config.yaml
encoder_arch: "mlp_mixer"
model: "contrastive image-text model"
dataset: "regions of photos with short descriptions (Visual Genome)"
train_examples: 50862
image_size: 48
crop_scale_min: 1
horizontal_flip: true
translate: 0.12
tokenizer: "word"
vocab_size: 6471
loss: "softmax"
embed_dim: 256
encoder_norm: "layernorm"
encoder_norm_position: "pre"
encoder_activation: "gelu"
encoder_mlp_ratio: 4
encoder_parallel_block: false
encoder_dropout: 0.1
encoder_inner_norm: false
encoder_patch_size: [4, 4]
encoder_conv_stem: false
encoder_layers: 6
encoder_width: 320
text_encoder_causal: false
text_encoder_width: 256
text_encoder_layers: 6
text_encoder_norm: "layernorm"
text_encoder_norm_position: "pre"
text_encoder_activation: "swiglu"
text_encoder_mlp_ratio: 2.67
text_encoder_head_dim: 16
text_encoder_fused_qkv: true
text_encoder_bias: "all"
text_encoder_qk_norm: false
text_encoder_layer_scale_init: 0.01
text_encoder_parallel_block: false
text_encoder_inner_norm: false
text_encoder_positions: "rope"
init: "trunc_normal_002"
residual_init: "none"
optimizer: "muon"
muon_scale: "match_rms_adamw"
lr: 0.0026
momentum: 0.95
nesterov: true
orthogonalizer: "newton_schulz_5"
adamw_lr_other_params: 0.0009
grad_clip: 1.0
steps: 7000
batch_size: 256
epochs: 35.2
lr_schedule: "linear"
final_lr_fraction: 0
warmup_steps: 350
weight_decay: 0.4
adamw_weight_decay_other_params: 0.05
Rows from block 3 of the text encoder of a small contrastive image-text model, named by matrix and row number. Rows with one number belong to one neuron. Each number is 200 + 30 x the weight over its row's rms, rounded and kept within 0 to 999. All counts start at 0.
After each neuron's rows are labels from the 100 texts, of 14848, where the neuron reaches its largest size: "tokens" is the input token at the peak. Only what is clearly more common there than usual is listed. The data: regions of photos with short descriptions (Visual Genome). In brackets: how many of the 100, against the usual share in percent.
# gate: MLP gate (text_encoder.blocks.3.mlp.gate.weight, 672x256), inputs 128-255
# fc1: MLP up (text_encoder.blocks.3.mlp.fc1.weight, 672x256), inputs 128-255
# fc2: MLP down (text_encoder.blocks.3.mlp.fc2.weight, 256x672, transposed), outputs 128-255

gate.362,247,178,160,202,218,186,183,193,208,205,149,166,163,267,238,144,259,165,191,204,209,160,220,232,215,194,178,121,125,187,173,190,182,152,245,172,220,179,190,201,193,175,175,139,188,235,211,191,196,195,231,204,218,190,199,193,173,183,158,171,206,154,187,187,215,149,228,221,152,220,184,196,235,182,219,222,163,225,190,177,227,250,231,204,255,190,193,229,219,220,235,233,198,206,202,215,178,251,213,201,243,218,127,186,271,194,173,263,184,206,178,168,204,158,210,224,198,172,178,183,178,160,229,191,263,246,162,220
fc1.362,186,266,178,202,240,216,155,224,192,185,136,172,177,253,180,190,226,148,192,173,211,179,224,227,261,171,202,142,222,190,202,196,211,195,209,217,172,185,139,185,223,172,204,185,194,232,221,147,207,205,196,215,212,189,142,170,142,207,167,204,177,140,162,165,234,152,243,250,191,184,176,183,200,232,225,179,211,181,220,184,253,227,209,230,213,221,171,199,216,150,208,236,246,173,187,142,170,270,220,191,214,207,184,184,223,230,171,242,140,166,238,199,194,206,208,243,223,202,189,171,186,161,202,232,204,253,139,180
fc2.362,203,182,226,290,226,203,186,177,177,227,198,185,194,212,169,199,242,177,247,200,180,229,200,145,190,227,217,157,173,230,191,157,200,176,217,233,205,165,236,175,212,243,198,255,174,215,196,157,212,195,244,159,233,185,161,202,260,191,230,196,156,194,215,166,185,239,239,168,170,206,211,174,186,188,244,199,205,214,214,179,184,171,209,215,219,213,231,197,154,237,224,251,212,193,203,170,201,226,252,131,221,180,180,204,178,170,210,185,240,214,200,199,166,229,161,214,158,159,172,185,204,209,240,220,236,219,215,235
tokens: "buildings" (21 vs 0); "visible" (18 vs 0); "trim" (16 vs 0); "down" (12 vs 0.1)

gate.445,175,157,150,221,194,181,200,194,194,202,173,217,150,214,170,205,152,221,185,180,211,178,192,165,170,184,207,194,263,212,235,214,147,233,242,234,228,222,204,221,196,221,206,234,187,241,213,189,175,222,177,191,204,202,231,205,184,167,167,151,203,247,174,186,185,183,193,238,226,210,223,204,195,221,219,164,188,233,151,175,239,251,202,208,118,203,176,190,226,145,207,213,179,172,239,172,198,154,195,158,238,137,174,238,173,259,196,212,189,189,172,235,195,223,173,195,206,205,141,210,219,228,165,213,200,166,208,183
fc1.445,207,193,158,199,208,172,174,196,161,228,160,157,257,234,189,134,202,200,241,210,161,224,231,209,174,185,194,229,175,200,218,192,225,232,172,223,181,178,183,202,204,215,191,231,252,206,175,198,234,246,193,182,150,185,223,154,204,244,166,228,246,208,183,235,278,142,192,214,216,230,205,209,238,175,242,215,212,226,160,174,245,247,207,194,171,200,241,222,186,234,184,179,200,215,200,177,177,209,177,221,178,221,165,211,219,188,168,184,162,216,180,183,235,158,175,211,240,172,251,206,212,263,205,180,271,224,250,207
fc2.445,183,204,148,163,223,209,210,234,235,169,195,231,205,162,177,169,191,212,151,181,225,150,209,163,196,149,204,205,220,189,195,221,210,276,215,188,164,165,268,225,171,216,249,210,169,239,149,165,171,199,209,192,160,159,146,199,199,181,207,255,207,272,202,186,203,161,218,251,213,185,240,189,255,178,219,168,285,196,200,189,165,219,169,167,153,209,188,184,140,171,172,142,203,218,217,187,185,160,193,149,205,226,159,166,197,241,235,194,185,175,240,157,157,222,161,212,189,207,180,188,188,181,213,264,203,197,227,248
tokens: "hair" (65 vs 0.1); "white" (9 vs 1.6); "arm" (8 vs 0); "phone" (8 vs 0.1)

gate.198,206,184,146,203,153,218,213,220,219,193,256,194,187,230,196,224,187,197,200,195,195,200,169,166,222,138,215,225,186,189,172,248,164,234,161,230,250,185,151,195,235,259,204,214,175,218,189,143,212,203,223,204,186,207,215,184,207,218,215,196,184,268,202,203,206,178,185,182,233,183,206,159,210,220,163,174,227,163,140,198,207,240,216,149,122,194,212,114,240,205,187,221,211,247,242,200,210,191,164,155,194,278,201,125,154,208,214,221,204,188,198,181,224,262,208,210,179,201,213,220,167,141,210,195,196,279,160,191
fc1.198,194,147,175,180,186,251,197,228,210,155,245,237,200,201,198,190,224,282,214,209,151,143,177,170,203,187,236,263,223,190,207,239,178,182,214,195,183,181,221,236,220,202,186,203,195,216,240,221,213,188,204,134,177,192,210,215,187,198,205,210,164,200,167,186,216,202,182,222,220,215,214,154,232,206,157,135,210,188,224,187,143,249,217,187,172,179,200,201,185,266,208,204,237,208,230,194,202,196,176,214,209,279,163,201,174,222,277,173,246,258,194,223,182,219,172,198,165,196,211,175,213,222,183,245,219,196,146,173
fc2.198,152,227,203,192,208,176,170,164,238,184,169,132,182,227,220,164,191,210,185,199,159,151,274,239,204,206,230,208,220,177,190,263,188,206,167,205,226,191,228,207,210,244,178,157,227,146,245,171,254,228,169,215,184,190,199,208,204,208,216,229,185,168,119,169,168,205,194,215,191,128,198,266,167,131,213,254,158,276,204,220,193,204,151,214,218,166,179,237,155,234,161,187,205,198,195,176,163,163,207,179,183,192,150,198,168,171,210,226,205,219,139,190,241,160,223,178,203,173,203,228,194,193,223,202,178,231,229,196
tokens: "hair" (76 vs 0.1)

gate.13,209,202,233,167,210,176,179,222,213,197,227,145,190,208,228,214,224,240,266,191,204,160,168,222,166,234,227,176,201,217,187,215,176,163,221,173,217,204,189,222,170,190,174,192,209,227,187,178,135,250,274,193,191,192,196,188,209,221,222,206,230,171,255,258,165,172,187,201,223,148,206,166,234,243,192,161,214,161,210,199,217,167,228,209,192,229,234,250,200,227,185,148,216,215,249,128,214,199,199,219,253,203,190,172,214,225,244,173,173,194,120,205,228,259,149,165,163,258,181,132,185,177,162,240,154,179,216,212
fc1.13,189,186,206,176,174,179,243,196,242,227,210,219,170,165,290,220,207,244,232,170,196,167,220,155,214,252,207,220,209,199,190,210,212,151,194,175,248,204,200,213,175,236,198,164,163,153,160,224,181,232,180,212,190,220,217,228,230,163,244,184,157,205,224,195,175,247,197,218,216,174,200,189,226,224,214,201,226,159,181,218,204,133,160,166,188,219,214,212,166,167,197,178,257,249,217,166,161,181,216,165,138,176,244,236,199,239,204,208,173,223,191,229,199,207,159,170,240,241,217,229,227,216,217,164,202,218,233,189
fc2.13,210,204,234,220,183,226,203,162,245,193,176,214,228,162,172,172,186,254,254,221,243,230,216,183,185,243,206,217,123,214,171,209,187,191,200,187,181,223,179,190,226,222,201,202,216,180,227,200,239,247,227,214,195,191,268,219,141,225,213,207,198,188,229,232,204,188,225,264,249,199,176,227,207,167,174,221,211,173,144,198,226,242,204,165,158,226,191,214,213,213,201,145,247,215,148,210,202,168,187,188,245,216,161,199,194,217,166,129,290,194,197,165,156,211,143,278,199,202,150,193,221,167,185,195,216,234,214,183
tokens: "flag" (23 vs 0); "field" (15 vs 0.1); "ball" (14 vs 0.1); "covering" (13 vs 0)

gate.535,174,169,210,184,207,213,175,226,158,158,266,183,205,230,188,144,175,218,162,251,202,250,194,171,154,233,244,193,178,198,201,138,209,212,237,216,203,155,162,206,226,230,188,183,172,210,215,209,191,175,226,214,189,150,213,195,202,231,260,203,219,205,187,187,183,185,178,183,214,180,219,242,196,150,237,183,183,232,210,186,213,194,236,191,192,200,183,222,153,262,204,158,223,175,157,231,187,221,173,276,163,164,171,215,195,213,164,195,195,136,205,198,223,215,271,132,224,216,179,167,187,139,176,185,202,221,235,250
fc1.535,239,176,219,204,219,183,208,225,216,205,200,157,187,212,200,207,222,169,207,200,232,173,207,193,198,161,251,114,226,217,198,182,183,258,185,202,205,214,197,205,199,170,259,119,191,161,244,189,154,203,154,154,217,204,209,142,231,198,171,179,241,189,214,225,203,178,274,196,197,259,200,177,249,194,219,236,191,172,168,198,241,212,209,193,180,192,208,189,208,208,253,183,250,231,190,181,203,202,185,192,238,194,143,200,228,166,158,171,168,250,220,227,234,168,174,214,211,170,201,162,159,151,202,216,160,139,140,164
fc2.535,158,238,203,125,216,200,185,214,196,199,206,191,143,161,236,177,136,196,182,156,232,166,212,234,233,219,237,185,266,163,195,189,249,163,137,243,243,227,168,225,228,205,225,213,245,147,203,209,119,216,162,184,186,196,201,199,224,163,242,171,265,223,224,183,227,196,170,142,185,199,187,214,190,222,214,185,250,172,162,224,144,197,230,198,254,160,183,220,239,172,195,180,201,168,199,174,178,164,195,231,191,198,146,187,217,249,242,205,181,159,196,192,177,211,239,157,165,202,184,246,250,236,162,143,167,239,189,198
tokens: "player" (29 vs 0.1); "center" (8 vs 0); "dirt" (8 vs 0)

gate.299,183,214,236,194,166,240,191,262,219,249,204,276,171,162,230,158,202,221,138,214,255,219,245,220,175,195,221,157,216,153,188,193,144,216,175,252,188,251,236,224,256,192,198,216,157,219,212,194,207,204,144,223,216,227,215,200,141,175,170,239,241,262,210,188,177,167,206,219,151,218,258,205,206,197,144,186,207,191,162,122,211,219,214,247,217,196,236,208,205,149,243,206,209,174,236,216,212,213,170,191,199,182,182,219,173,234,191,197,176,162,183,226,130,197,166,245,177,181,199,191,206,212,212,174,191,215,217,186
fc1.299,172,212,219,210,169,204,256,227,264,237,223,196,233,213,161,200,196,207,200,214,209,172,190,194,231,225,152,207,177,149,232,216,201,193,170,214,253,153,191,166,221,239,215,199,250,193,197,225,205,158,184,187,212,184,189,224,243,148,241,205,211,248,174,218,234,202,166,201,159,241,251,210,172,260,140,176,206,229,218,175,259,232,207,164,218,179,163,211,182,204,199,198,260,201,189,195,193,163,206,240,181,209,203,195,176,204,174,166,205,200,232,153,197,198,265,154,164,248,185,218,252,207,243,213,184,199,206,242
fc2.299,175,185,241,238,215,224,205,152,249,224,179,199,203,185,223,155,222,211,274,198,221,194,210,211,206,213,174,221,210,232,183,186,241,136,208,236,178,144,209,194,187,163,154,233,156,150,174,206,200,189,187,171,176,216,201,214,229,255,206,235,193,197,189,189,164,205,141,251,189,224,183,241,247,189,181,175,201,151,160,218,150,171,201,198,178,221,232,219,238,151,230,109,202,224,222,240,210,188,182,185,200,188,219,191,188,182,168,249,218,141,237,223,212,216,251,233,181,183,254,253,220,159,196,265,208,184,139,227
tokens: "player" (62 vs 0.1); "plate" (11 vs 0.2)

gate.348,183,183,224,217,173,173,173,230,154,148,222,188,183,234,212,182,165,221,244,188,181,211,116,227,191,217,192,261,210,220,145,196,210,155,183,224,212,167,167,214,220,208,178,202,204,166,216,172,155,173,230,163,163,201,230,206,169,254,172,217,173,243,197,163,157,227,235,298,195,255,156,221,197,219,212,215,235,209,214,199,171,183,215,176,176,98,199,225,257,190,186,207,222,211,203,183,208,219,243,180,215,193,163,210,208,255,202,182,174,211,238,153,231,227,172,155,195,159,244,250,211,190,202,159,189,233,216,204
fc1.348,231,186,211,195,187,125,200,167,249,201,212,184,200,243,207,175,161,223,171,187,235,172,201,151,214,218,177,135,174,214,256,149,209,223,211,216,225,172,194,203,157,250,176,140,165,182,180,191,230,149,194,246,246,177,217,170,199,187,204,183,228,242,249,186,183,237,179,150,201,130,282,280,172,180,231,241,219,195,224,198,194,235,202,227,255,228,181,158,175,229,182,207,158,157,196,235,209,212,220,208,182,247,209,202,250,199,129,240,166,203,140,227,164,175,187,265,217,219,222,103,194,238,151,214,182,161,209,202
fc2.348,218,216,224,188,175,248,263,201,193,177,250,313,193,156,231,173,134,213,243,193,163,207,241,200,197,184,115,215,156,241,205,233,166,164,274,176,259,220,210,185,162,183,193,210,210,237,174,265,218,172,262,223,176,172,213,231,196,180,215,197,159,202,179,205,232,194,249,204,204,220,193,184,201,223,150,239,207,205,211,185,258,162,218,227,176,211,122,216,220,176,149,204,194,163,161,214,177,200,114,224,219,192,203,214,200,233,170,171,242,234,159,168,208,216,217,235,178,187,222,192,224,244,238,125,178,218,233,213
tokens: "behind" (94 vs 0.2)