Weights of a small contrastive image-text model.
Training: muon at rate 0.0026, 7000 steps, batches of 256.
Data: trained on regions of photos with short descriptions (Visual Genome), 35.2 epochs.
Rows from block 2 of the text encoder, named by matrix and row number. Rows with one number belong to one attention dimension. Each number is 200 + 40 x the weight over its row's rms, rounded and kept within 0 to 999. All counts start at 0. After the name is the row's rms in percent of the matrix's.
# v: attention query, key and value (stacked) (text_encoder.blocks.2.attn.qkv.weight, 768x256, the v third), inputs 0-85
# proj: attention output (text_encoder.blocks.2.attn.proj.weight, 256x256, transposed), outputs 0-85
v.54,106,228,153,223,128,206,162,169,289,147,141,247,195,104,209,171,225,256,141,194,214,222,173,261,165,208,193,186,213,166,168,266,207,127,183,182,159,276,199,243,162,229,144,234,184,235,205,240,237,174,214,196,191,210,179,201,219,166,124,160,288,195,148,243,169,192,239,189,176,165,181,218,145,242,227,152,170,221,229,229,193,146,272,212,281,269,210
proj.54,105,226,213,196,182,130,164,156,134,229,203,249,225,220,182,191,169,268,237,222,180,183,221,181,254,125,150,215,232,231,234,198,232,194,159,288,138,172,207,178,178,206,222,139,260,171,157,193,159,164,191,182,196,160,162,266,217,234,222,255,228,176,227,227,163,195,168,208,252,200,241,173,261,135,209,200,172,221,208,245,211,240,239,199,205,200,240
v.55,106,211,165,180,222,248,225,230,178,223,221,206,199,196,292,185,237,237,243,192,159,229,101,173,211,163,154,186,239,247,223,141,175,165,179,189,201,186,236,102,139,187,183,200,136,197,180,161,156,230,219,112,240,232,180,168,255,189,279,174,208,221,200,185,208,190,213,198,156,213,202,232,212,157,279,252,197,157,220,224,206,216,188,188,210,200,202
proj.55,102,231,193,158,191,242,183,125,189,201,133,222,148,201,145,295,238,171,231,206,174,228,209,213,205,185,238,191,117,191,234,201,207,211,236,184,219,199,263,207,273,148,231,257,226,115,211,219,270,149,289,228,227,186,260,161,143,167,213,203,200,230,191,213,124,245,238,236,264,133,143,234,249,168,170,234,189,131,274,196,184,134,193,129,199,176,225
v.56,100,206,262,210,194,196,198,253,172,196,222,209,160,240,288,173,218,269,230,172,156,237,133,273,182,155,212,204,173,189,222,222,195,181,185,216,206,219,142,155,182,193,216,178,252,157,199,269,249,242,182,196,201,213,332,180,228,167,160,194,229,234,182,162,119,149,172,214,229,186,226,225,158,199,230,135,201,147,229,205,212,236,243,220,263,178,171
proj.56,099,273,188,204,147,168,301,146,252,221,211,264,233,191,148,250,285,147,176,204,181,170,236,151,199,272,179,231,196,168,182,180,162,184,195,157,212,149,256,235,234,165,201,195,191,259,184,270,203,176,231,137,190,211,150,210,162,265,275,199,214,163,219,204,212,152,158,224,176,158,166,151,321,219,224,262,194,251,233,244,116,231,158,235,199,220,215
v.57,108,250,216,212,169,178,168,119,226,216,157,160,257,197,204,136,233,187,214,233,203,213,314,199,224,240,146,206,139,204,190,229,260,183,224,193,162,148,194,178,163,237,139,175,220,177,145,171,248,240,247,190,139,215,137,199,208,136,181,244,281,143,203,172,237,212,219,209,178,140,199,194,195,219,221,217,179,142,197,267,243,216,163,216,80,201,129
proj.57,108,166,205,172,234,199,232,257,189,205,283,195,131,202,181,143,211,173,329,159,167,178,169,217,157,200,117,243,242,272,202,161,196,159,169,205,191,232,233,191,152,180,162,195,186,209,137,243,181,240,220,103,182,190,169,137,256,271,138,210,206,187,225,143,198,166,164,150,159,226,181,253,232,163,143,232,310,179,198,152,161,114,195,222,208,198,295
v.58,102,188,301,184,162,212,198,124,219,218,232,239,163,192,248,137,222,206,222,238,224,199,188,237,124,220,226,218,207,200,175,251,239,194,155,161,153,189,218,187,216,224,159,151,144,187,227,206,153,249,102,204,147,163,165,209,237,131,197,183,231,220,171,227,223,191,199,198,122,184,165,295,246,256,112,221,164,223,220,212,169,163,236,166,184,168,250
proj.58,100,206,213,201,182,233,251,238,243,154,167,191,228,219,178,126,198,197,197,205,141,214,236,167,228,190,176,176,218,124,141,152,200,191,153,174,257,250,182,213,260,184,309,190,213,200,152,185,191,174,216,250,169,170,157,292,119,255,208,151,185,185,202,222,255,212,202,164,254,233,252,247,174,183,211,255,276,188,251,235,238,172,204,184,194,161,187
v.59,103,230,173,100,145,154,192,219,206,174,193,179,196,100,101,159,132,214,176,226,223,238,218,237,200,171,143,230,146,197,168,180,272,188,211,166,153,190,230,236,264,148,232,214,263,197,226,227,253,255,190,198,232,305,262,212,100,108,257,189,170,231,170,235,196,227,197,218,194,178,171,88,187,239,239,196,195,249,162,209,199,225,134,249,182,208,249
proj.59,105,178,199,272,120,182,147,215,217,211,231,198,225,218,251,200,162,197,193,194,203,186,200,173,186,247,182,224,265,203,198,186,190,232,195,231,193,224,137,186,190,127,110,184,178,148,296,100,209,140,191,198,163,217,178,120,220,281,124,250,161,214,172,221,247,197,168,183,201,195,203,152,125,158,158,206,214,204,151,182,152,217,230,167,206,222,152
v.60,103,198,152,185,160,222,213,269,191,173,140,227,233,113,211,221,114,196,173,192,267,236,135,175,189,197,186,247,259,231,225,177,177,244,167,207,191,232,216,242,128,211,209,218,177,174,200,192,243,151,193,266,263,233,275,244,154,191,213,156,293,179,127,160,195,228,263,208,257,196,160,248,216,191,177,227,123,201,182,240,186,234,239,204,219,237,259
proj.60,104,171,188,201,151,167,199,188,201,217,213,205,198,196,157,154,266,206,193,183,193,168,216,188,253,181,189,137,84,214,191,169,201,188,174,211,154,259,177,198,246,188,154,225,128,164,218,172,187,280,202,250,181,187,206,259,221,243,188,285,150,231,228,159,146,223,246,192,211,194,187,224,233,230,260,236,182,225,226,297,235,172,194,242,202,223,188
v.61,112,174,166,184,229,190,194,299,275,233,136,172,189,242,191,290,252,210,118,159,151,179,123,217,209,159,183,235,169,243,171,202,114,150,203,181,161,148,193,248,202,256,137,192,213,224,286,170,247,207,205,164,249,174,240,229,147,171,244,203,255,197,215,137,218,240,215,237,188,262,222,206,195,125,197,318,200,196,174,197,197,222,227,211,201,163,187
proj.61,109,194,204,280,173,156,232,150,122,168,174,218,290,187,190,199,153,196,191,187,262,206,201,199,190,209,149,247,230,219,189,192,181,220,218,203,230,240,194,238,216,138,252,203,218,233,284,237,244,194,165,182,220,237,132,159,162,241,185,256,142,193,158,195,155,231,206,197,187,200,161,216,153,202,144,91,118,167,205,223,235,244,205,230,201,206,203
v.62,115,233,153,175,276,158,174,155,233,155,177,244,135,219,271,237,209,172,198,211,119,223,146,212,190,275,143,222,219,221,210,147,234,142,248,200,216,207,203,223,122,155,191,195,218,219,260,194,258,233,189,145,185,234,135,228,228,173,177,187,271,191,246,130,163,148,196,206,164,199,166,214,162,235,276,185,220,261,236,217,182,187,206,211,120,219,184
proj.62,110,222,214,153,176,175,242,182,190,269,243,205,207,177,188,231,223,182,369,252,183,203,205,203,221,121,245,206,241,214,200,217,164,180,172,218,195,179,249,263,224,157,235,230,237,153,104,197,143,126,233,198,196,192,287,207,205,212,195,309,181,228,187,185,170,227,156,162,224,186,167,119,226,185,130,185,208,222,241,202,144,221,181,179,207,153,213
v.63,107,170,160,171,147,172,154,240,123,231,231,216,189,216,290,207,207,167,276,188,202,160,192,270,171,164,224,168,244,175,281,189,168,273,157,161,299,219,206,217,175,172,219,209,171,244,165,127,124,174,230,185,166,251,240,221,214,233,121,211,230,136,247,216,174,250,178,242,253,212,181,194,228,228,224,244,280,205,166,143,236,175,213,166,192,206,153
proj.63,114,139,206,211,190,215,169,226,252,215,309,157,249,219,109,200,231,212,170,168,195,177,202,223,174,235,248,152,158,169,201,193,198,181,212,184,161,207,175,159,259,276,200,159,225,244,190,291,136,154,215,181,229,147,162,219,248,223,172,242,122,162,242,235,234,173,200,179,136,170,237,266,216,114,163,225,113,211,168,170,219,210,190,180,196,138,243
v.64,091,248,132,190,192,250,207,181,169,183,203,189,202,203,245,179,138,159,256,241,273,194,232,247,157,196,177,135,221,187,231,203,274,239,224,125,138,234,149,150,208,200,178,238,229,263,158,198,238,206,207,201,254,259,159,170,240,216,176,264,187,254,199,241,190,163,138,187,143,204,214,180,190,227,246,144,168,168,203,214,218,214,220,139,215,254,197
proj.64,096,176,215,186,215,202,217,219,258,178,219,234,165,124,163,181,259,234,200,194,192,220,186,220,246,268,208,116,155,225,194,217,204,183,192,236,214,196,168,201,156,157,283,198,233,124,207,243,221,197,155,160,225,204,219,148,209,223,250,219,161,191,211,188,245,299,198,161,148,239,195,275,252,220,149,230,157,178,149,193,244,213,198,242,200,177,195
v.65,097,207,189,160,211,157,220,181,159,234,133,195,201,191,247,221,287,194,196,199,224,151,229,153,204,223,279,192,153,177,159,288,150,176,113,152,275,114,235,245,229,159,253,233,208,115,232,177,293,187,220,222,139,113,236,220,207,180,199,143,217,189,215,162,265,200,187,184,225,117,195,194,262,202,140,228,194,177,256,239,210,162,176,236,146,203,194
proj.65,094,210,202,209,218,197,196,150,209,108,186,163,229,188,190,162,130,210,250,216,114,249,194,223,223,186,142,187,248,186,204,117,248,186,202,212,132,224,257,204,224,186,156,201,218,260,200,167,171,192,186,271,189,256,220,257,189,259,202,202,205,176,164,146,209,160,175,243,170,204,214,164,166,184,269,213,189,178,170,228,175,217,249,116,202,186,214
v.66,080,251,196,165,165,170,192,236,167,217,219,221,190,188,228,214,223,209,213,222,172,225,275,175,201,205,294,159,163,103,216,217,111,100,196,213,128,150,290,252,237,91,321,216,150,201,242,164,197,171,186,181,159,188,206,176,184,147,249,214,232,179,201,202,258,273,233,203,208,153,246,166,199,189,230,188,201,123,258,162,243,171,196,141,196,199,188
proj.66,092,180,189,226,189,94,205,173,157,229,207,171,146,194,229,193,122,141,268,148,193,202,181,209,277,253,164,225,191,141,190,232,190,209,155,193,251,188,228,157,225,290,138,230,244,196,168,213,234,238,302,181,157,219,193,192,146,124,134,190,152,174,130,166,159,119,113,203,244,208,209,207,204,173,219,227,198,289,203,212,171,208,195,210,202,205,138
v.67,090,179,198,131,178,184,158,172,228,239,176,199,241,191,188,173,240,142,218,170,134,193,127,201,184,153,203,231,225,224,143,190,184,239,136,280,193,158,207,209,161,272,212,178,181,227,226,182,262,183,150,256,207,175,167,239,185,141,153,184,232,199,177,209,166,210,212,178,174,254,231,283,260,209,234,139,179,206,191,54,193,184,181,138,231,193,207
proj.67,094,218,185,211,207,217,211,155,146,145,218,174,187,194,204,203,143,219,219,218,183,146,171,220,200,220,219,186,228,247,131,231,149,250,212,193,185,169,193,222,215,234,216,216,193,172,189,257,177,244,187,202,205,218,212,186,273,205,289,210,185,230,214,196,156,145,228,237,246,214,250,148,204,145,215,267,161,297,175,255,237,241,193,279,189,149,144
v.68,085,189,180,241,228,178,177,217,201,188,213,222,197,210,186,206,168,196,217,194,176,248,247,135,107,260,171,215,207,170,272,242,183,213,276,256,254,202,234,212,207,140,190,240,152,167,181,278,125,135,186,146,126,184,162,164,144,185,126,174,181,171,197,188,184,288,244,190,218,184,230,129,201,209,208,172,205,179,179,279,211,253,169,220,221,186,265
proj.68,088,304,200,198,204,230,220,188,199,216,184,226,180,167,258,240,203,174,213,209,231,124,214,190,254,194,209,194,196,223,273,175,236,243,230,208,164,194,240,149,196,256,175,182,288,233,217,185,247,197,258,201,202,175,199,176,154,196,220,187,181,248,153,186,157,141,164,181,231,190,174,241,174,239,229,194,169,179,197,187,137,108,251,208,189,226,136
v.69,092,204,209,194,147,119,228,193,216,157,172,220,287,198,163,217,206,199,200,208,183,213,254,150,189,176,189,131,180,221,166,247,169,186,248,170,133,241,286,184,180,210,289,245,148,180,246,190,182,115,248,267,193,232,179,165,259,205,271,198,107,199,187,237,236,199,144,223,213,287,127,251,311,201,208,225,213,186,245,181,287,183,196,226,220,170,174
proj.69,096,214,192,183,238,70,157,173,252,225,217,183,224,221,268,209,215,193,234,152,231,161,180,239,188,160,261,171,267,180,169,130,177,193,204,211,229,227,132,184,173,134,126,154,224,245,135,237,241,189,187,220,243,238,246,154,264,194,165,221,259,200,168,210,239,191,208,168,201,151,218,181,196,209,117,175,195,178,239,211,137,213,138,203,208,244,202
v.70,095,174,119,202,234,196,166,162,160,242,188,209,197,132,295,192,238,200,246,208,195,191,223,218,220,275,272,183,253,204,173,287,152,195,98,190,262,126,168,173,160,115,135,201,259,192,174,185,255,200,234,193,208,204,190,277,174,170,188,225,123,208,206,200,223,165,238,160,146,237,226,245,188,233,222,204,160,191,251,367,270,208,217,198,174,199,157
proj.70,097,280,201,204,155,142,257,244,182,137,228,137,120,214,122,217,206,151,185,208,227,263,202,165,252,230,164,201,184,215,144,215,161,251,213,178,181,202,159,195,215,266,269,206,256,148,236,228,225,238,158,267,190,208,226,132,238,235,218,176,231,215,208,222,205,221,195,248,214,176,179,211,175,224,243,197,231,186,195,111,127,179,247,207,205,183,283
v.71,082,157,207,257,176,198,265,258,205,164,135,243,178,162,177,199,118,166,145,152,215,178,203,239,132,144,228,214,173,217,181,164,227,194,191,219,96,216,193,290,232,229,151,205,224,272,215,215,133,277,141,172,196,274,164,221,196,197,195,196,243,222,222,183,163,294,216,234,193,173,143,268,218,211,205,188,267,154,224,130,192,161,221,226,119,178,261
proj.71,090,189,205,167,159,203,151,208,185,188,250,122,251,202,200,201,196,251,234,280,149,209,139,167,226,272,230,201,251,153,164,286,196,200,206,134,240,122,247,182,181,212,256,156,188,167,203,156,204,166,241,254,198,176,209,190,222,148,238,170,159,264,253,203,204,134,173,87,173,164,123,151,212,229,272,214,102,261,158,256,277,158,185,235,200,237,120
v.72,110,187,223,168,223,157,225,222,224,253,188,150,262,281,118,230,240,144,271,150,183,131,177,199,152,209,215,189,213,244,174,172,225,241,227,186,170,218,205,237,207,159,227,205,179,127,261,226,158,183,201,198,216,146,267,180,215,213,160,224,107,216,253,237,211,168,145,220,307,226,192,213,249,189,198,259,213,212,190,218,191,153,200,189,203,186,220
proj.72,108,213,201,150,221,191,124,126,239,156,201,254,203,178,287,237,199,216,201,220,228,234,192,192,224,187,175,247,223,196,172,185,187,200,192,161,233,183,235,201,174,91,164,193,240,279,127,182,178,231,210,241,224,246,217,223,186,216,249,175,195,251,170,183,223,184,279,223,246,148,231,185,224,246,168,146,166,146,267,202,175,297,164,238,198,165,255